Weights of a small masked image model.
Model: 13.5M parameters, 32-pixel images, arch vit, norm layernorm, activation gelu, patch size [8, 8], layers 12, width 384.
Training: soap at rate 0.0016, 21900 steps.
Data: trained on regions of photos with short descriptions (Visual Genome), 203450 training examples, 41.3 epochs.
Rows from block 2, named by matrix and row number. Each number is 500 + 25 x the weight over its row's rms, rounded and kept within 0 to 999. All counts start at 0. Numbers have three digits each. After the name is the row's rms in percent of the matrix's.
# v: attention value (model.blocks.2.attn.v.weight, 192x384), inputs 192-383
v.84 098:525486466460495493525463498520534498481446490503494459546443492466504485525498539482489519514514500498439462513480479460516515515524492481454512505504485483487525453518503507467532500513459498496461502506522510502515509500509467512454493445453505468513491530515541541575551511520512449526531495502511515504519495512540538457449498528489514478505524513476518470482500469504485486499475545527518521497504457464490510518466482473552526476499483498518451498511487543490535439534444511520504542531507480484507498478477535506504496476491468468512509526489457507477513533478489485507
v.85 090:528477516481460502555486508520496507526501537480478542475471469498550475498528512486500449547516497491527472467523507516511511516528484490540470542490512513494484548504472471530530512517517486485509479461554495520517517483497510485509564466505478492490492513495501515483496514478491500525508495506495562564495507454492493465527462514473452505485500470517516510518514470490526478516524523521481509546473506482493545475468519512525517528512534468517537479482504503535566498494490506500495503482489508512513435460489524489498525517497487500494516543517489494551476501452533474520
v.86 103:434471531489480488521498506499517521483493492486486546487444514496553526514497525509483490491498467477515520498469514501483481481527468509500495556527489523475514505516495532539539489485533526520513442504497494507487516483527518490511408498509449527516473514500477527482524460510447469488494506531541508466473479510480520489473473515517506488457523504508483468482510490529493451538479488513597535485518469486499516494518527498486526482512466485520498530537554487497486467515504507518561509512487511461493518537453494510516528494465528504511524482562509512512477487496493501541
v.87 108:519474492534528526526519526525509497482490504499536467480526497530496484471507478522495512569495516543517494514581507484467509501526531508449551568461492514474474483478538488490483519478484494443499490491493504477523488506548501499492504472525506507502466534531480526491470511504485518490470511530528501513514490497475482532482521470515500549512509507491514497524494492497467507487493517516488454518509499494488507532513518492560529555533505490547488508473480471533531517522457521492446471492494556513473469529481495467508532480461537483509512485509463484468507471512493506528
v.88 092:549475532504486500501461490494498462507479486502464509501506509528522528534463515489480481540571460484509503464526482472510495489487495502520492512465493496469504485494491502494489506480479522529467476481468477523512492490464441496495492481500526453504481503508506492510531495467520543524456466532524527486502450510474491520494498488497519510520480496538498524463511453514543533505447470524523494507459526466495526464568556516479523507553500467487465489469542522500432525486504515485505490485513456492499485463484502486497497483489482506447483484524458490525468491537535492508
v.89 108:531489485510507469547486547475499509483525499505532482509485507516487505488484451532506511455479504497506493543526537504506481540502478502499499507518466490489492502496506519462473433537524499535476490461489502450553490480484514522475524489497515421500484482514513498510514488512489534477528502470474506508423482482498541546516519485503505510462500533488542527486525505467498462547468485529506537512512506490515483469494518486488473457468520512480509544465507529499487492529482508556443525496511501517514489524509496494505512503503496490528498505497507502508481524522466469449
v.90 098:499497493476534486510481476507522492506488491524477478542542502505465511522504432471476526501537484518488502565468442522500495514506475500458502495529495459510560508479489549517475477487514468524494518467489468554507505515519539503484500514486533496508509468472496490477519499486516480512538490475509510483503488495521478532515539522494535512457494477556507510471478507519462483471483455457535455507504507502472524494521479466484513522505497514516520474512518442443513510564485519491496479537457516499500446519523549516511531457525511525518497472502506542505500502480515490471
v.91 118:531523498463491537492494500507454501478508494502492485484529505514479548511528487498503516463488481511525449575497498472500497491470498538472473497465533529519490464515489528503501491497456479521492491511486523474488535510508463534485506545518514457481506567517544587483539536517513513529482492467500480471523516494508493514485518512504514482516455450537499500496478492503513528519499467497529527521507525529528473510485473418527472462445479541482481491511491504544454476481546504523503525532444494515518502500475536500503471511553449527504515493463480496510500513539500497458
v.92 105:457470523508505457484506543477507554475480494491505518494495528468500521477495510488525534460511456488496509505469507470471542530451537503455488526543495455510542512525520498559474464492525518494529519494512520465550527491471528478494491487468503504453474527511492515479487503558491473492491475504505499484515495526500475502486473523515515493467505488490452507528463507512513490465478478500545540468511497525520489483510502470488476504490522556498476539528527542497493515494549488487484513491482535513452555476475522555470470481518509536508492465493502511496503491496462529467
v.93 094:488503496514467473513479522527486533541539490537520470485481502554483494474496442503510486507547509474456503525516552507494503514492511535457539485523529458489475519503550517486483480547479473518502481557467498461541503517466450480521530512476509494501469500493525502492522490529463555477515521491487541444500471469491508515490521469522502502501506496500481536510485533513463518514482482463517491502515508486484505556537450498536489499491516510494449514467516518481489485542502481506503534476498527483467541519498456495532502516518462497525491472525508491491469511536491538486
v.94 109:494474486487553505528500501513521481442490491523497468473553511465494518501522448506501506520464531491438492539513459489533521515474503491486462505500455515506470516488522473513486549476534509457512539529452497458515537506511535498494484484474518476527513563486552492458486507497484512497533491525530519525499521524461530493482459529518490526489522482468506486454491480482505478508547474503499535518526561520453484546493520490532460479504535524490501492483526541487495516508536472507477545555485531507422490501477494497490511462531486487531510491473502506473538460493518514475
v.95 107:514464535517470559506515496530471515465487498476482482510500494473520488501523460531471508498483478478506551456505513491478504504488505501524504448524520459484470514501482458507507520526484506482528516509537495527479524525525519499512494473567490544508480507486488497515506511508495482511539556528479491534496504495513481496484510503497475544512525532487522514534511534513497512521517514447479484506506453503468482517456517532521507528444482503458519538478488494485506499451484527472515525549553542531492441530517492495513532542500505508474470521486496491497487525475549514446
v.96 124:492512538484520548511518498440509444499490511531548534541509543486518497538509484508506469519521540445502521480538472522533477508477480494477535502515524537493494483544497524490521517472555478499462484470469513536495488478503505496466487500491512516489502499556523516510548427511448534527458496497478525524508457502524536476543523495530529466507486503500470489474484532509507507505490493509500540557506484447487507521509488480459497530506488478446535455501515495515518531497549494455515488479467492505518497551522493510430451485454503487529545530473512472518481502506480517524
v.97 108:482471503499490512508536534492452482485503542520487494515510483521480470477495462491539482493512483543491477481512476485519515496491544518481471486507514501458484499498478489524520517455503526499532484473496489482474505491495479496484525518473513527471458501516524489509514505519516490525464521497491552501485496512512483487480505471528506456516476472468495447494497505499521489528441520498483524483501509518477508517479491515521466475460504497514492538531505468453484522518518504463462471502450483505523481515542462524483493492525477481476485446475518534479472503489488516543
v.98 109:467498526509474542486504503532474492513438512519489494497526509535528465483528490481484465469503514502484444503516470492544503516476484519470501461487493514537485472469462469501506484498495542518495465451547551475515499489502543490500505487467509558448442519497481513499485495541462515459479463467526460515545538469518490504511503527502482461513509497533493482478475531483517502509507483486502465522500484499497480558531526501478455504503507509485539530535529469488501495489521500510493504517507505507487500545499488446421517498500487508488477500497518513501480497466497529474
v.99 122:477513469511518459499506492534488495468479518506510467511493527501480491471541477473513478511536507489497517532525524507518450499486512503493483488503517486511528504514495487482513525482490516534492516532483518485491515475494487486513502534517507516516474472459480479493511474476471514461502481503578464513537475519476495506536480444508539515530505525529512508507479518548465500473485517543456481511494482465467505477503475511475547461479479486470528525528531510507486492474500505500506479521500481495529557504449505525454493465516527480525508481519470499485502481486533463501
v.100 110:502477500541460486508488541503479579504503502511481526469511454515489444493509541476510494461502479561520518514500485499506499489540483494548513497489506521549523532482515469497500505487533496465508475491519456466471533476527469487469469494506497510511537529468508510488493551514507538512517526515485526517502466524475529460505520513507477473484537460457426485496490528461453526481528525481515523489536532548466497514483533506525504548507486534488529509450491474496491504508501501494498529464549476500501501488489483464542489530469538466497523510450517512503493514462506559525
v.101 114:500442480498462463495484513486489515496491506532475451489521495530460549556483479584513495481509509508527484523517521443516495491460467483487499505491563440509454486528544510534503505502507506495501440494525519494474531510459461508491498498503513464503501510521498487515560483502488475539521521484498512506504506521479478512462476525463470484510511523470475476514478514450508493531514488490535530439505494500464503506494456515483567460471528490479482527507542530465480492495537460480482542501481464526467472493530507502510514538476508475493514502572508523516481514539495523504
v.102 101:479521477495482516521507461502473514482514538494484495494496464492502461491547556475518472496555473544521509504438504492492512560469516482467483477508493497508487491518472472498479485485493553507509538566512531499523481516520498495518525513484524463511492489536479469483533507493464462469494488457540452524519502506469501522499476484506488463495471496529462493464523517527539534478522521525496484493519490539518502500514459491505509505566536512499540491501493516496488494477481465494486500520488448489482517485484488465481498446515515479456527519497516511494491496475517494478
v.103 097:460437479494470535506539483563529519486497504510492520525465534488477507513511524565473546523483522475449462450493511538530451465507494512520469508477543464508528504547501495511495487496501494570532491556508497542492510457495522550521508450464488495511543509469532475506521528543462491539524493545530500525491525499450495494499486496512490502493518466509459537475485474472511528550545479497487492491494478494528535522488506482490483502481457515517478467490507492491502507488492530506550502524512478473489524486449493491494499518518515500482471484559503477512487524473517486485
v.104 108:444500466511496494483535510529482540510482501511450452502505497489488519536562482457486488533526441511488490478548509518480468503517454535512526495509485435490539478474535543512464498541499516489442503519472532481505489530479525482514491498494493518490523510488485493473496513529500482499481536524508507493488478459460498536460483455520497507509480498478452502511494548478447478516501466498488483518540491485549491496495505471521518522494456481509542541515536530488484507511524506479508495478503516501485523570487501462571495513501496457495501485511503539536509475481501516458
v.105 104:495478479465488447468517497535488515505487477509465534526520468467465513471470467497483476504518499523524527517522487464461464469550506519476519539467499556504491479505457486540502569532458492476469504472511457529448492473508502499476495492490498520489487514478483517485539499494490514485500578526495495468495530512492459479471508462462477516525476515509499518514490506475532515529490566512496478538572509551522506479483514508499543516454537515484481507485488500479480523452488502512493460479498525506492504474503556558498502518506500518502500457489500492457507485523506463539
v.106 118:425515526501443507503512499531483535498509471490478479478486503440488476511505506487486499535479468491394515490503482486502507472497473488512483535495501512524530476489503507533542454517566518485499493533532483480453484543503490486492513472482532470525502474518482511482497505516496498500517496529475456496484490474484482510510493503505507470498509460484468515485493556511508522452518531516528463474515517550487497530529501497492519527479500459536487508480538511482464496483473485467532502497478476498472452478484515503475530482544493495533496524518504504535479525489543515472
v.107 113:503504494484503515525479496486433508481551528482481488498466506503511500508510508482510497502452470496505499475518522517518482473511481466479513527454494549501514506505469524528491554513526497508481497507522513511501466488490483464455492510483496489520525472510460516467499494461513549524526480486448553483515502523548493451494522498507482480513537508514526459503498532454531481488509555499505499468543520555441527397507509497443541507488505459563466502521532528497471547496511535505507497504474510493496479522492475500513509527464479465521483477475480510477485518513491507491
v.108 107:498502479511480425511490513489533484536525549504529513461515487489460468514499514519501467502503481496535504518456462473495490527476510534552522518526538501513495523486484485492527524547493495472460511469520472494539553513530484496498513475498539446536499557494492488484540521463480512555531485472523463513470510514509508493478462485485518529541465492514471529531489467510542490517492482535539521535506489531459495492498540445484542500502484543497515455500517474532496527529487511509472488513508513464541486483470507484493515516505470523502544519501508502524492516484512503473
v.109 102:503567468541469511527483522466512472523518504486532497521453498493485541521472479518509507489512551500493467530490498502548530528488484463514538489528491532495481489490533486522463489503541510467526468434497485522496514470484491511488507512516511530523480508508499519486531488497466522521532513439517498482485446473542540478522527501480509460517482454463466512495531498492500469465471462522512506502518525518473501464494524495488498501485482520500515470485502501519506493525477516521497501495489523542529502509501510446476443496476435522475503518415493450472471502461442507522
v.110 112:501492478457504489496499501481460505497518494498505495534483506494470492506542482451520473506481466529466535489495476495559531508502526520510482516500462536488471469480470530485492514492504508498479512472467472475516516492522510459513493509516471511511501519488505483474506500483523515517511521517501503477483489497469517466521438481509545548515520458482478500511470511515491499531502500491517509535552504488464516461516435507501502519479522517521510510486486492462502513460519504449516480485517503518529473525473513498502487504477459466549500476534438530478439510449490477494
v.111 112:460514508510471486509513521502481472480505515507481488514500520493585514514503481491521524481465494483457520497539507463516544491486514451519555503481510578498451473490436470506478541523481442516487484513523540497489494499529489522501523518511494541509503481526527491521535508476452516482471523472488491475516475474465468488529502510527474461501477506555512460450514531503540501499481536516514531520521510483486537499489522494491529478501495506477491469524481497510434486451498485480475493554508493515507475514524540516463512491477541498530517516485487521496513477513493493467
v.112 097:534506513487490571515504505519493502452508461507448511508531520471524514534521548458564505468521525515480551472517531550470506487495527539509489524519489488538507470490433476492505534486499495481499498484493506511491481532508478483514522509509474514512545464536505527543528533482476517495520516533485498486504456486497505480498508472523475487516470535472464482505445488499536542511488455484453468504505464486528510543537493514481457529477482475474496509499483504505497479494519506529511510511505480514475519517540509550459508484527525489434486504529506496492491477494479466490
v.113 102:496504514483483519507478493491535496469535497554537485518525462510499471488498474462506475518505495497503467518506479489519497507490469525526472491469463481516505488543472524490510510470511509507508475491502446520527495477525526527527524484453502504492519512535522483506500501495513510501501504478503519531501501538525523477536527497515445476462464507539536522495497510563526491486544545411488510471440509476513456530463480521505493527478501494490430533468517499484473572462496499453505494499463491512493515477541489471557533458518538493519539516518504483493490500475460516513
v.114 118:523485504500456466469491503508487499526481480514449528463478514472514502528488505481490507514508474535450476507513488543478472498505502523532472514477478506508450492502473503504465535502489516500549500455557478516536532540525517510528501523498490519502484520452475506435493502508460511494528494489502511511486514470458466522447496471508509469482480469519461491531493463540522516484533504502485496489492494456505544542506480561487476470492471521507474494458493497518503477492510511523525507510548524504495486523482438499503489458551505522501460473518514501539506515522456489507
v.115 109:502494505515483507517499511494510488501484502516538467508481516477489507559492505515475472498505539431507490508470557528521495490494500462509496519520526521522522450484502507499456514498557495525491494447461522531496544499460481533485474519519520491509470512489514486493546493542513493548556514520497509474534475520464464534471487519527507495486501453482479470490530468495460477505479452535489480476458531510491513493515517492541469465506455491460494510448496544481541484501481506513477513499543464509495478509482480494465450521485502519486503526508490517452485531522451495499
v.116 101:498468544455544465492490472519489499514549471499458492490542529506508504492512488530513444536482438465464504485507495491447495510505482491508499518528539510522486486542532487509531508523520503486544532471493488503490513520515559495508529520468463466527515521524513491450551518495524513506520545540488536490450502493478489491515544487454483541503484492534488482521473489519504479513519540523533543521525445493494519517504532484503501500505508523541487492485466527491489567500519543517499519502471478499449486522494496551507469532518454475525499523497493496466491480510542475493
v.117 112:497521486535483483516485519506521492503475546465486472528494492547527467486444529514538470473485564492527487544484538482501506507456495478468494435512519489538468489519513509516481473529531545503498486530509551503491498518445490471531513505545520478518488453485480504492525496500479534499536482553513463459529496492476498503439472508479510466508541498539491494507494498521492543501490511493504504480483537516470532504538514542556512520506473464438475492516518510491486475484514447538500530497477514493509520483481493479475488479506520494518485527538517511478494477509493498512
v.118 102:496529551500510519474506538504492490467500520489496547500531511478491522485513470468491478512526469508501525466531437484491487513485492507502533445510461534495480508491466491489505482501471479508450472517496493505512511447528510481535503518514516509543495505482552470474512495513526502542442500461519522534518496503480484462539509500503468501483500506468477515484497507525526504532511501496485531508492480517497520519455487488533469485487510502468520497545521500441477539484501513498492532498513508474529527505466537474513502523507442499509520507466497471492478469452574498551
v.119 111:479447512473537498520507509488471496469496478578503527533502511470485497502485512521503473497492513502505506455511548441519506495513471499520511519505483481507500475510493520491501509455534475489505497527509471533473456487462531481466499531486496499512502505510494529541497491478491494517496549516519525482498531544514503457496523530514473453498459560473483497491495519447512484503506483495469505490498480494507465458499459481527533551519519475541475487470505542489514512492494528483518485516484476501525459507529536509499518449491537478492488493530484514465495492551513488495
v.120 104:505461482546504487494463499487520515496497500516533531493471428550509524498483500467488522477526524452472485518461491494517483472536458483479474502466496416501517501489530476507517521507499520530530492467523509495494488524481533520471488503497524503530482454526451491529453483521489488523511497488509529481484529496495507520512511524532505472466497496493550526509497505501439524478546471447460510497495493466545500518492552509519490505477515481471497504503522475476484476450458503463489515451501515467495500503500490518517510473485539488485494544541481479526527504535490521474
v.121 104:500500559511457542516539509490464498521510488520501523479473487547475537476507497507466513430488548489506510514482502474516477494452527498468485473488527485482500533540468527474500467493492549517490504442448519456516552459518526540452522464492519507486471490465529499517454499510498500508502476523508510516523528520488505517476463556486517493521467499506497500484468477512466468496497493489544498476518534449511479568502532522475475479477539513491523506531522466528495470504553494510509524469494518494445504455478495494469479544488478514535468505517539491534503485485454489493
v.122 092:510495498469491522484496515501512497518492514521480497495536478462496490501475506458457488416467497545519491486466518504539541470488549493523509474524483533509482528529507535517448498497484485506511503516488541518455561545509516451508509466512518493502479475443502495512497515509509524519525486490435527519540485518513465497477504468489525485456518475478511456529487494497543500486522533479530496502501475503502485475516534515498505512503507477504541525543489507561504522500537519485523518581496485501487505514458447508505450498519442492518460510506536509453521484463510531495
v.123 117:516540480551454530497495533503486481497465528476521501522545471507551446466512478495494559511474542464492494538482508510480477488472561493534551510453497477502532486518519486452523475496475537500479461529528526459510456519485469522513490499536532511468485508483496470568506517492462478494514463481475442491548489517496491517511509525481477514487460481544545496498528500540485477487487509481547478466498497516529456501536527508528529510489512491475491486545484504503516531491484454555469503507520503468476500497498495509497508511462556568483487520454506513486514513520484479480
v.124 102:505486504474523491503482479492505467474518517515506472548478533517513517500464482510504489496458503531527515528518486508494488505531516503475515517537525500481509504520509485507469497508471468512551487476494486493440463488473504492527535486499477494515507470458490530501472490467480487495504500485531544497490522517516527452518496487509492562509486529512521539473487480513504511504506490475520483478499460508517507443468490499494525499553523493508479517504452504458473516554517516529522521503497464483545523541482511517510498456502488501510512498478460491494493538518550532517
v.125 109:497515457491499472473508468515515510486518526479499514536466516459535489505454514512494530489491505504508532541479536537498505495498546511491514543487505504478519499519552470486485446499466532540546500523486496508498546521511528547485498512524505424537513541466482490553474498485469517525513514465524483518527513447482486518521504454495516517540516493565541531493470476479507517500511487530480509523456505510470498493524577493545517452488499502465511492471502503543536487501447471491496519521537515509529523502434496517499527457494551510509491532516470485499496521508503530490
v.126 114:492496566463561451520522479508483503495482490523473508531459467504563500527492531497479509518519549515499493455504529478453500535510493502500503503473442464494526528505490485507555475496515484517477515488478486499466481447495505519483470490466514501494512470518454466522495469501517442481475526494487513482468486490515504524518527469487446511480515498497486500508482489474505534472481516500500420465537565469525487534520513508447468493519503496547512495521512505482471505503510515490483527444487480510482495513511498510504472501498533503518504503488476489523546526506528562457
v.127 106:468481501531498535503453508508520519481486495514505515525444515473501534506486486525489485503518504476475498501524502483455503531492485471484504501473487520550476565540514515471521533490526480468505471488534488512505469492526509491445514508515503485482536517504485531502460506508470507522492496500501458529500511471531492460532518479556526498508482479473493508509458539467508475501545495534503510500485470501532540515480478485449506506547524473514498504533473503503498524502511527510543519536544574509508540500472519471482555509476475548491504479476479494488444478478516513523
v.128 101:513513529494517501513500536490466524474523510489497485512481514472504473544513454451487538550475517514492527476533527508505507520487478514452528517487480485525507484500490502503496529521450471522512548502520494492467438514485521499474561546509485514500555507531574495500484523531501538450500505496502475541524511496503490499474556494517519470450490502476485494492515491516548541504481469546477511518503499505505498494525474492486515498481477469540461538480475476493504531495450507479474483529503490482492496491501491497471520519499500512471536475487507512445486484510458530474
v.129 103:492529498476536541526483488504532519528490488454535515454461486478520487483534468483501508520448515478511487503488516516501496543466527507499441492489531468474495493491491518445498474501546511529543512460484468478509452490509514477515535554483510463504486522525459520537486455452483542485520504505527486533460503451491516510505540490493524493505528491515494495510487499525496481544483489485499510465513518476490479484494546475481491531537475506539509471489491506514461504507517473535489487518501490501507472487485477449522510453463502515479483486472483517509500504491499521482
v.130 120:484486481518522500496501496536489484480521524486500519454472509503461494507506530484477501481462493486501501511473551569515445512526542487504493490543517493499597475473551478491489497508480519483547539528530506494490444494517443529471495462503505527500484422483519506485480506503479492502505482502511489463471507510509552524478500485492468485494499491479506496483519508509490486452477511521510465466515464532492505488534508548492499534514490495550451532493485547484485501511494527531512502549529532495460495495511438536487521506513557513474489532518506504520504509470475478480
v.131 122:479488438481556488535471462486521516528504526477468503479522489525454465483516510495487502529527480490497473508443506508484465481495498481506494530509492506456482512491533497490523534529517532535490524471477485463516528512450527478489466512552515491488491497505484548510514490528537476454519495499491513538462508486522499497512511512476508500545482476486499543529498496534503509496483548557458483541499510510450486516499552502480486445461483517559516535484532487519517491554489528524442518454521481517553498462488445541498495502497479482512442509513467475512499513483515482473
v.132 098:485548468483459508518539483517469488462512553484551476514473553507463539474475525499510537523517514491520526497509504507529490510538454462493469521494455508475502495474497491517478476476462479540510497564487500477521511486543515491497506530467466526476462468521502488490455525461503493524484455510530507508516511490497530504509508471530520514517506493506508476504488483501511523504468486505455469539473504486526498482489469534474479458517470497446482493480480502501501505462480498474482463558514514455571520505503521464471511502503504471478500496474498453456505483497502507536
v.133 106:487462498473497526479478486475507519507485487529534468512486512500463479503524499517492467549484494473505479448482509489506515524508480525504472480503521529514479553472510507534544505487548515486487439512519519512483511503450498506487521498443473516520488506545482499473504497497517543542538482517496537519484519490501471501494494524501493465546505496501487459495504522490489464470509490487542518466495500510474540504492490493481484529461476512489505507562550497533496516503525483427481507455433480494498459523514499493493506499480505476500457444566489503511500511476519446486
v.134 107:528517493544477514501501473491493500463482511495537473524481485529503482508467508482495518480514475500444493489440506518529527512476461494490466517453500534487488475520476501499469515498556525487470529474506499528543520504525510503522526512502486503504493505542512514460480518480506525488515508464536471505491513485475535505500519524487487454520536517498482504482522529513463495470493487507483525462474551484492515512523491533511513505526472497490501445488507456500512472471469509470476496500481520522498482512498528467480487471452498483479466521528506508504455511490467463511
v.135 121:545538512529499511508516496503447493515526482520485534491527503545506510496506507479490478522527573508468554467545480485547488472485509533547507497497491481473537501478478487508526491527467433486521486480493513507459489511510476533480496487497523507497489473485531511520539532459506468543488496474531496488490488480511527528495465514498482528504508477475467482479541465539491540505501449506503477496507437496525479527458534461512413499474501492484529499462487477505501525529504490495517492505523481547492519509550497504504487536516517519477488528511519463492516507492513498488
v.136 101:470458470539494522527503494517498504490499557456494513443512574533507486508479524504502522459510493453514454481485511529502487485490474507461524541516531516515473519493526445489506496470492463519510528523518528501490488501504502520504491494513506504492523498486517488427514519527499508559506498498494459518524511468487499522497486510499483514526571504504487507550456555511510487503510463502500529488465526479489500536530506464509494491522514538478480483519494504512512458496523517486482483510504495502539494476514514467481498501503494514535499547523480504522518469489567477460
v.137 121:514505498504533541480518526445504518463479522477477519524497514510498506514503516500506494501546504486527494499534465503499468494515498528458475523529462494462476463488470493509495495478514498514487492472506472485495534531497502520505490533495458526548497517528501523537501518450525483522520484460516567516438518463524507477495480509500504491549491534492505442454489518513560498484479525482520514492435494452480530548476548507485496480516502541498501467494489472520519532500518495487512470490494506506529477523531511450445484503537514455495499517503472464503518478533516487448
v.138 105:503459519508535504504485515521495500477510467529489489493451494525486499503493562519432515487495496550513463487522525470508492509516499413507542511511460500495552517510496509558465519480508481512489477521477495523524498468476521479472502469478523527489482452493502509455531505510512506508498520537477525517516511491506470487522504451530531515509532498477489441458507522536504515493463516508524501461509496487528511541504504464501486498511530518514490531506486496479474503534538478489511525475459501479479523531529486501447492492477469500540509470511508500452495496483549524525
v.139 112:456485475496457510494515505515508493518499520516496538499494478568476533466507421463512518466457540499497451536499437517516492453486529480589488484514510487435508511475561477481508493456498536488524491491457510473491519473515440493468505503468494531520451502505499523517518480499499467488468482481513502513508481498521493477515514499486497532526519515464511514516493544481476459520460484480512507498489467435478507511513556482507470491492496497495523542512511497489501474479494498498451500514509566513527548529528540478516508568454482532526493460490494503500475520481514507509
v.140 101:488444486494474498535476533519544518509503510499488494472520527528478506495472484510535505519532493499500465533498500502480504516516540495524493450588494450525463490491510471511468480474482516530541507476492515510528512504498489474502514476502495518539453535465500508528517496509526494516472483469481533489470488533493463477510457486479481524539498517505455498529477526510487468547474505523510493487484488513507507486493508548540474509497482522469536547489455536502533494520512490519489508500525483507468513519544496468479480517519511446515507528491500507491527496529460520434
v.141 116:526482544576488499500512534485497533495490525516491483524560521548487541513505538502533479524524472496559490518482499476467456505510467507512497522509523511504522493461491496533497526508489485503475508461471463454524528487466485525529510504539482525495495518506537511466517500510509483502541494548577524511500493524503517479507488517516470513528466504453449488491489473486459503482480502506471539504530510495473520523453495505509505475491465521514493531511528482482510446512493500546472516469477495518501511479512506526471500511535563505500469452542507522472507517493492432497
v.142 109:495530517478467511510504475542507508517532476525498507498501524502486524509518460495483526541512513494466510494543472487507461472503475521472507493492489496484477480562482495499511516517464516479478501501481512506475497456548549520513480506443522523490463494472515472512494480520512498493508507564497483510520508538520498538509538491512515513502476500510549527450441539504493471497495498477489496506449457506509450535494472483477500508475483458454465487478519525465524526490462535518500508524489523485493520453523523522476506552503510539510541513489485487480497477506519498552
v.143 107:468507485498492480514488491492508467440509495484507514502525508526477492503519512519450455496521462508491544523499514495471509473524458479499524457530444525528492517467528495470505495554526479454505491526510466494526464529541503516476407525513496446516496481478514461463485480527482461518467492503498507512509489480480487508495505496516525500488510506424486528531497495508468484495536517549458517517467527510503496501535494445487513503519506471508510508524490533525488461487526540507500479475497536477513485473475486500504550503501513459553512480513476468483513470535522476480
v.144 094:483454510512528472509493517488522527491524527450512525519486496470464528500506531532536494518512543513519492472507471517501546501525474488509492500482507431499495511514492469515465486488506446488491485484496480518533458483522497534533493521469523526528538511530518504464465478463515473496558479495542501488496511490523506436533514550561489460519481519504480515506513501523523541474490499481524478480494466528464474546530519521455489514516493486461501507500522470456484439457516560499486455496481533478482487502496503462528473527519534471492489512474500500504512515485531522482
v.145 100:517485476488513476527512492486492491475505515467484531516511535458546513488512474517457475488522538524512489503474489533473524459520520500489473485495466519528487487505484488480504476495550459522482478499525511503502490561501501528546556537490452504509480427506525535434503469524551513506478481550540463482470462510479520516490504521508516505486509513531465497480495515513509539492499466485524436535468491544473456471488511440483493471527512552509489512504534510500489523464499468517538474509504491504478506464524531486515520494513530507495502484461490522487501557471503533499
v.146 102:494467512525514505485514503491507542491491474528519484488440512517519505499499527509521535509502522497517516540507536500511463446486495548502470551538453522509483521538516495515482502453512513491531503504542531451483490508514501496500485503498459527494521489525503511492527522463524497484505474476481496494485504497487461515478505459506522487497462492428480486479476497489523472474562508480506545422497516503508496482522521518516491503483479455524524517471494497472511524514533519476468478544463483491536515468520466525493508497502522496500512492506516461505562477480451471455
v.147 096:501533556496518521488488471493495527533504497511485484460477456473481520499483518527495498491507532504530494488466525486465512507468473489497469516498468507445486508510525465522486518471508524481475505468504486513500492483424530488505472476523506460519511479489453446478557492484516513504485488516516487510480471505506517468526472420476504499543480577488507467495523522495504537496492520453469496474501531514489466520499472497479503495456497477555508500516514532528505475535502501523480452511536496516491516462484470517500521502496496484507491518491508502488575455526470486494
v.148 091:461457480470522510497484523511468486484472492527503531496486477470513464524510510472470477469494484475475527493519509540477518474461441482511532532529498507528516516499492480507493473513476486497510493522501502506492499537491500501510508526527486508548533508519559503524478501482512564520515482444520481520476497504520499483472487483489542515487546536546483472480504516515483453500485463543495506519540485495454492467462480476476508488497507453485485491518530496551506486518457471502548516519480486501495530486482514472513546542480488549504511485500510483532515493499498513483
v.149 093:518471527473489471487539537502537512529500485495474528514505487510526479506474469510496491529526514492478508498500520484466451509520466493483476479491481502523497473505480485476491474512479474527476463460458518478478513554492520483474521573476484466467474480499482525517528495502489483458556526478501497510492505452490465503537518507527498487515526552519523505470496484523494491457514475503494499513482533505435465535512482518476526470553513535464543510478522505481482558512480522466542500500466499534496497475507530468513510488511487555515507448527457497485482524494487489522
v.150 085:498492464521511508503543506526482486444515523487519501485500491534512512510488481472508508486506527500534531458523504508526496508485506478442532500474554521505551540508457495502522510497513450499522511528480466478471457477507488484479541509488496481534493493500492515523516513576502485516479550479470528479500499493522515524517513500474510539502446505505477456485439495509473456488504470477502469534537490541509535496534473481511539519528524513520498514531496482480499515527501488523521523492486502537476539437490549516518443510511508499525552499494513487493500529470480501508
v.151 098:497495513491536491466518515518467544521490510529481478487481499521501480516484488475508484560460492502558511525504509464506465520477528518541506491524503568499494484523531507530516532538505476447514499532485541486521554520492490510517503472439488492490490484509532565496555510519474456508465466479476528511508469501475425519476490454501465503519512481501512498520502511491491487507504539511503519467522518501492503483469513479514490435498458455499504490470513486505547527507488476466513547506497521508531515489521462494501469525498455525541472514482515477488528490471513480479
v.152 085:500492505463485490501520513526514548518537489532449490512481476499478496508487498544505487514530467530546493508498491507542529517472502552518535474486558511508471534513505495511482473494524510505497520540527485480477500472522500534478531475494480470483515518524484516516503538513501482491500539527508530494478486521506480513507475501529496508535484486424472472476498504481512472485513543517516504490494471491499509501513516512517518501475544453498487470520525466501454526538510518510468483493491466523495498525465482532505526502506472503473534527507515546487465531482502488498
v.153 100:472457447511498481476497494504464540472541508501525489496467530503500488495528507465518479549524522510493504513503466508473504566482481471528493540526442536453470504477537498488500497467496542501504503498475482491512479462496475465522506470495557466506499503497484478498526457509556480525516482485460495508470513553550511533508518522512509476538493502456474518524481493521485490516513526487494482509527509470503537524529499514509534477509515463511528486483501507493571501528548448499473555506493498477513501533442474478456493511509527522481509485492494489492493486519521479518
v.154 087:485467514491491517510504553541511502496480509490447537504524526510475523505496514535519524522516491494453478516510508497468508537508508487496502507498489543473511463518566538487498459492526528463549487518506486513479496522447493508473476488456484503522480530486487494507515507543494486497466476504543473473521554501500500548516481562531452513486492496482513528501505511539512491465491476490494483506499487485462492495503477528478479485457524500450519516486494520442491512490493477530521517493485520483503491562476484472469466485543503455498481523521510537503499517483475513573
v.155 098:501469498486491473476451490472463538517531500539463470506462493477515524500522467535519468524493506518483466486508468445464499543482464513473477494512483531501506475463534523545482510489514500551502488505487482495491512518531485506496547478490478469492510447514520507528539477561512474551500491526503483516503506547469511501528521540516477523507475507454478490519474511503528501478510494488465492481508498530510511472492510472526529505478527484498524456479482461500498548454517478521476492505504527485482478506546514461512505474485520504509489509554526506507514514464520473500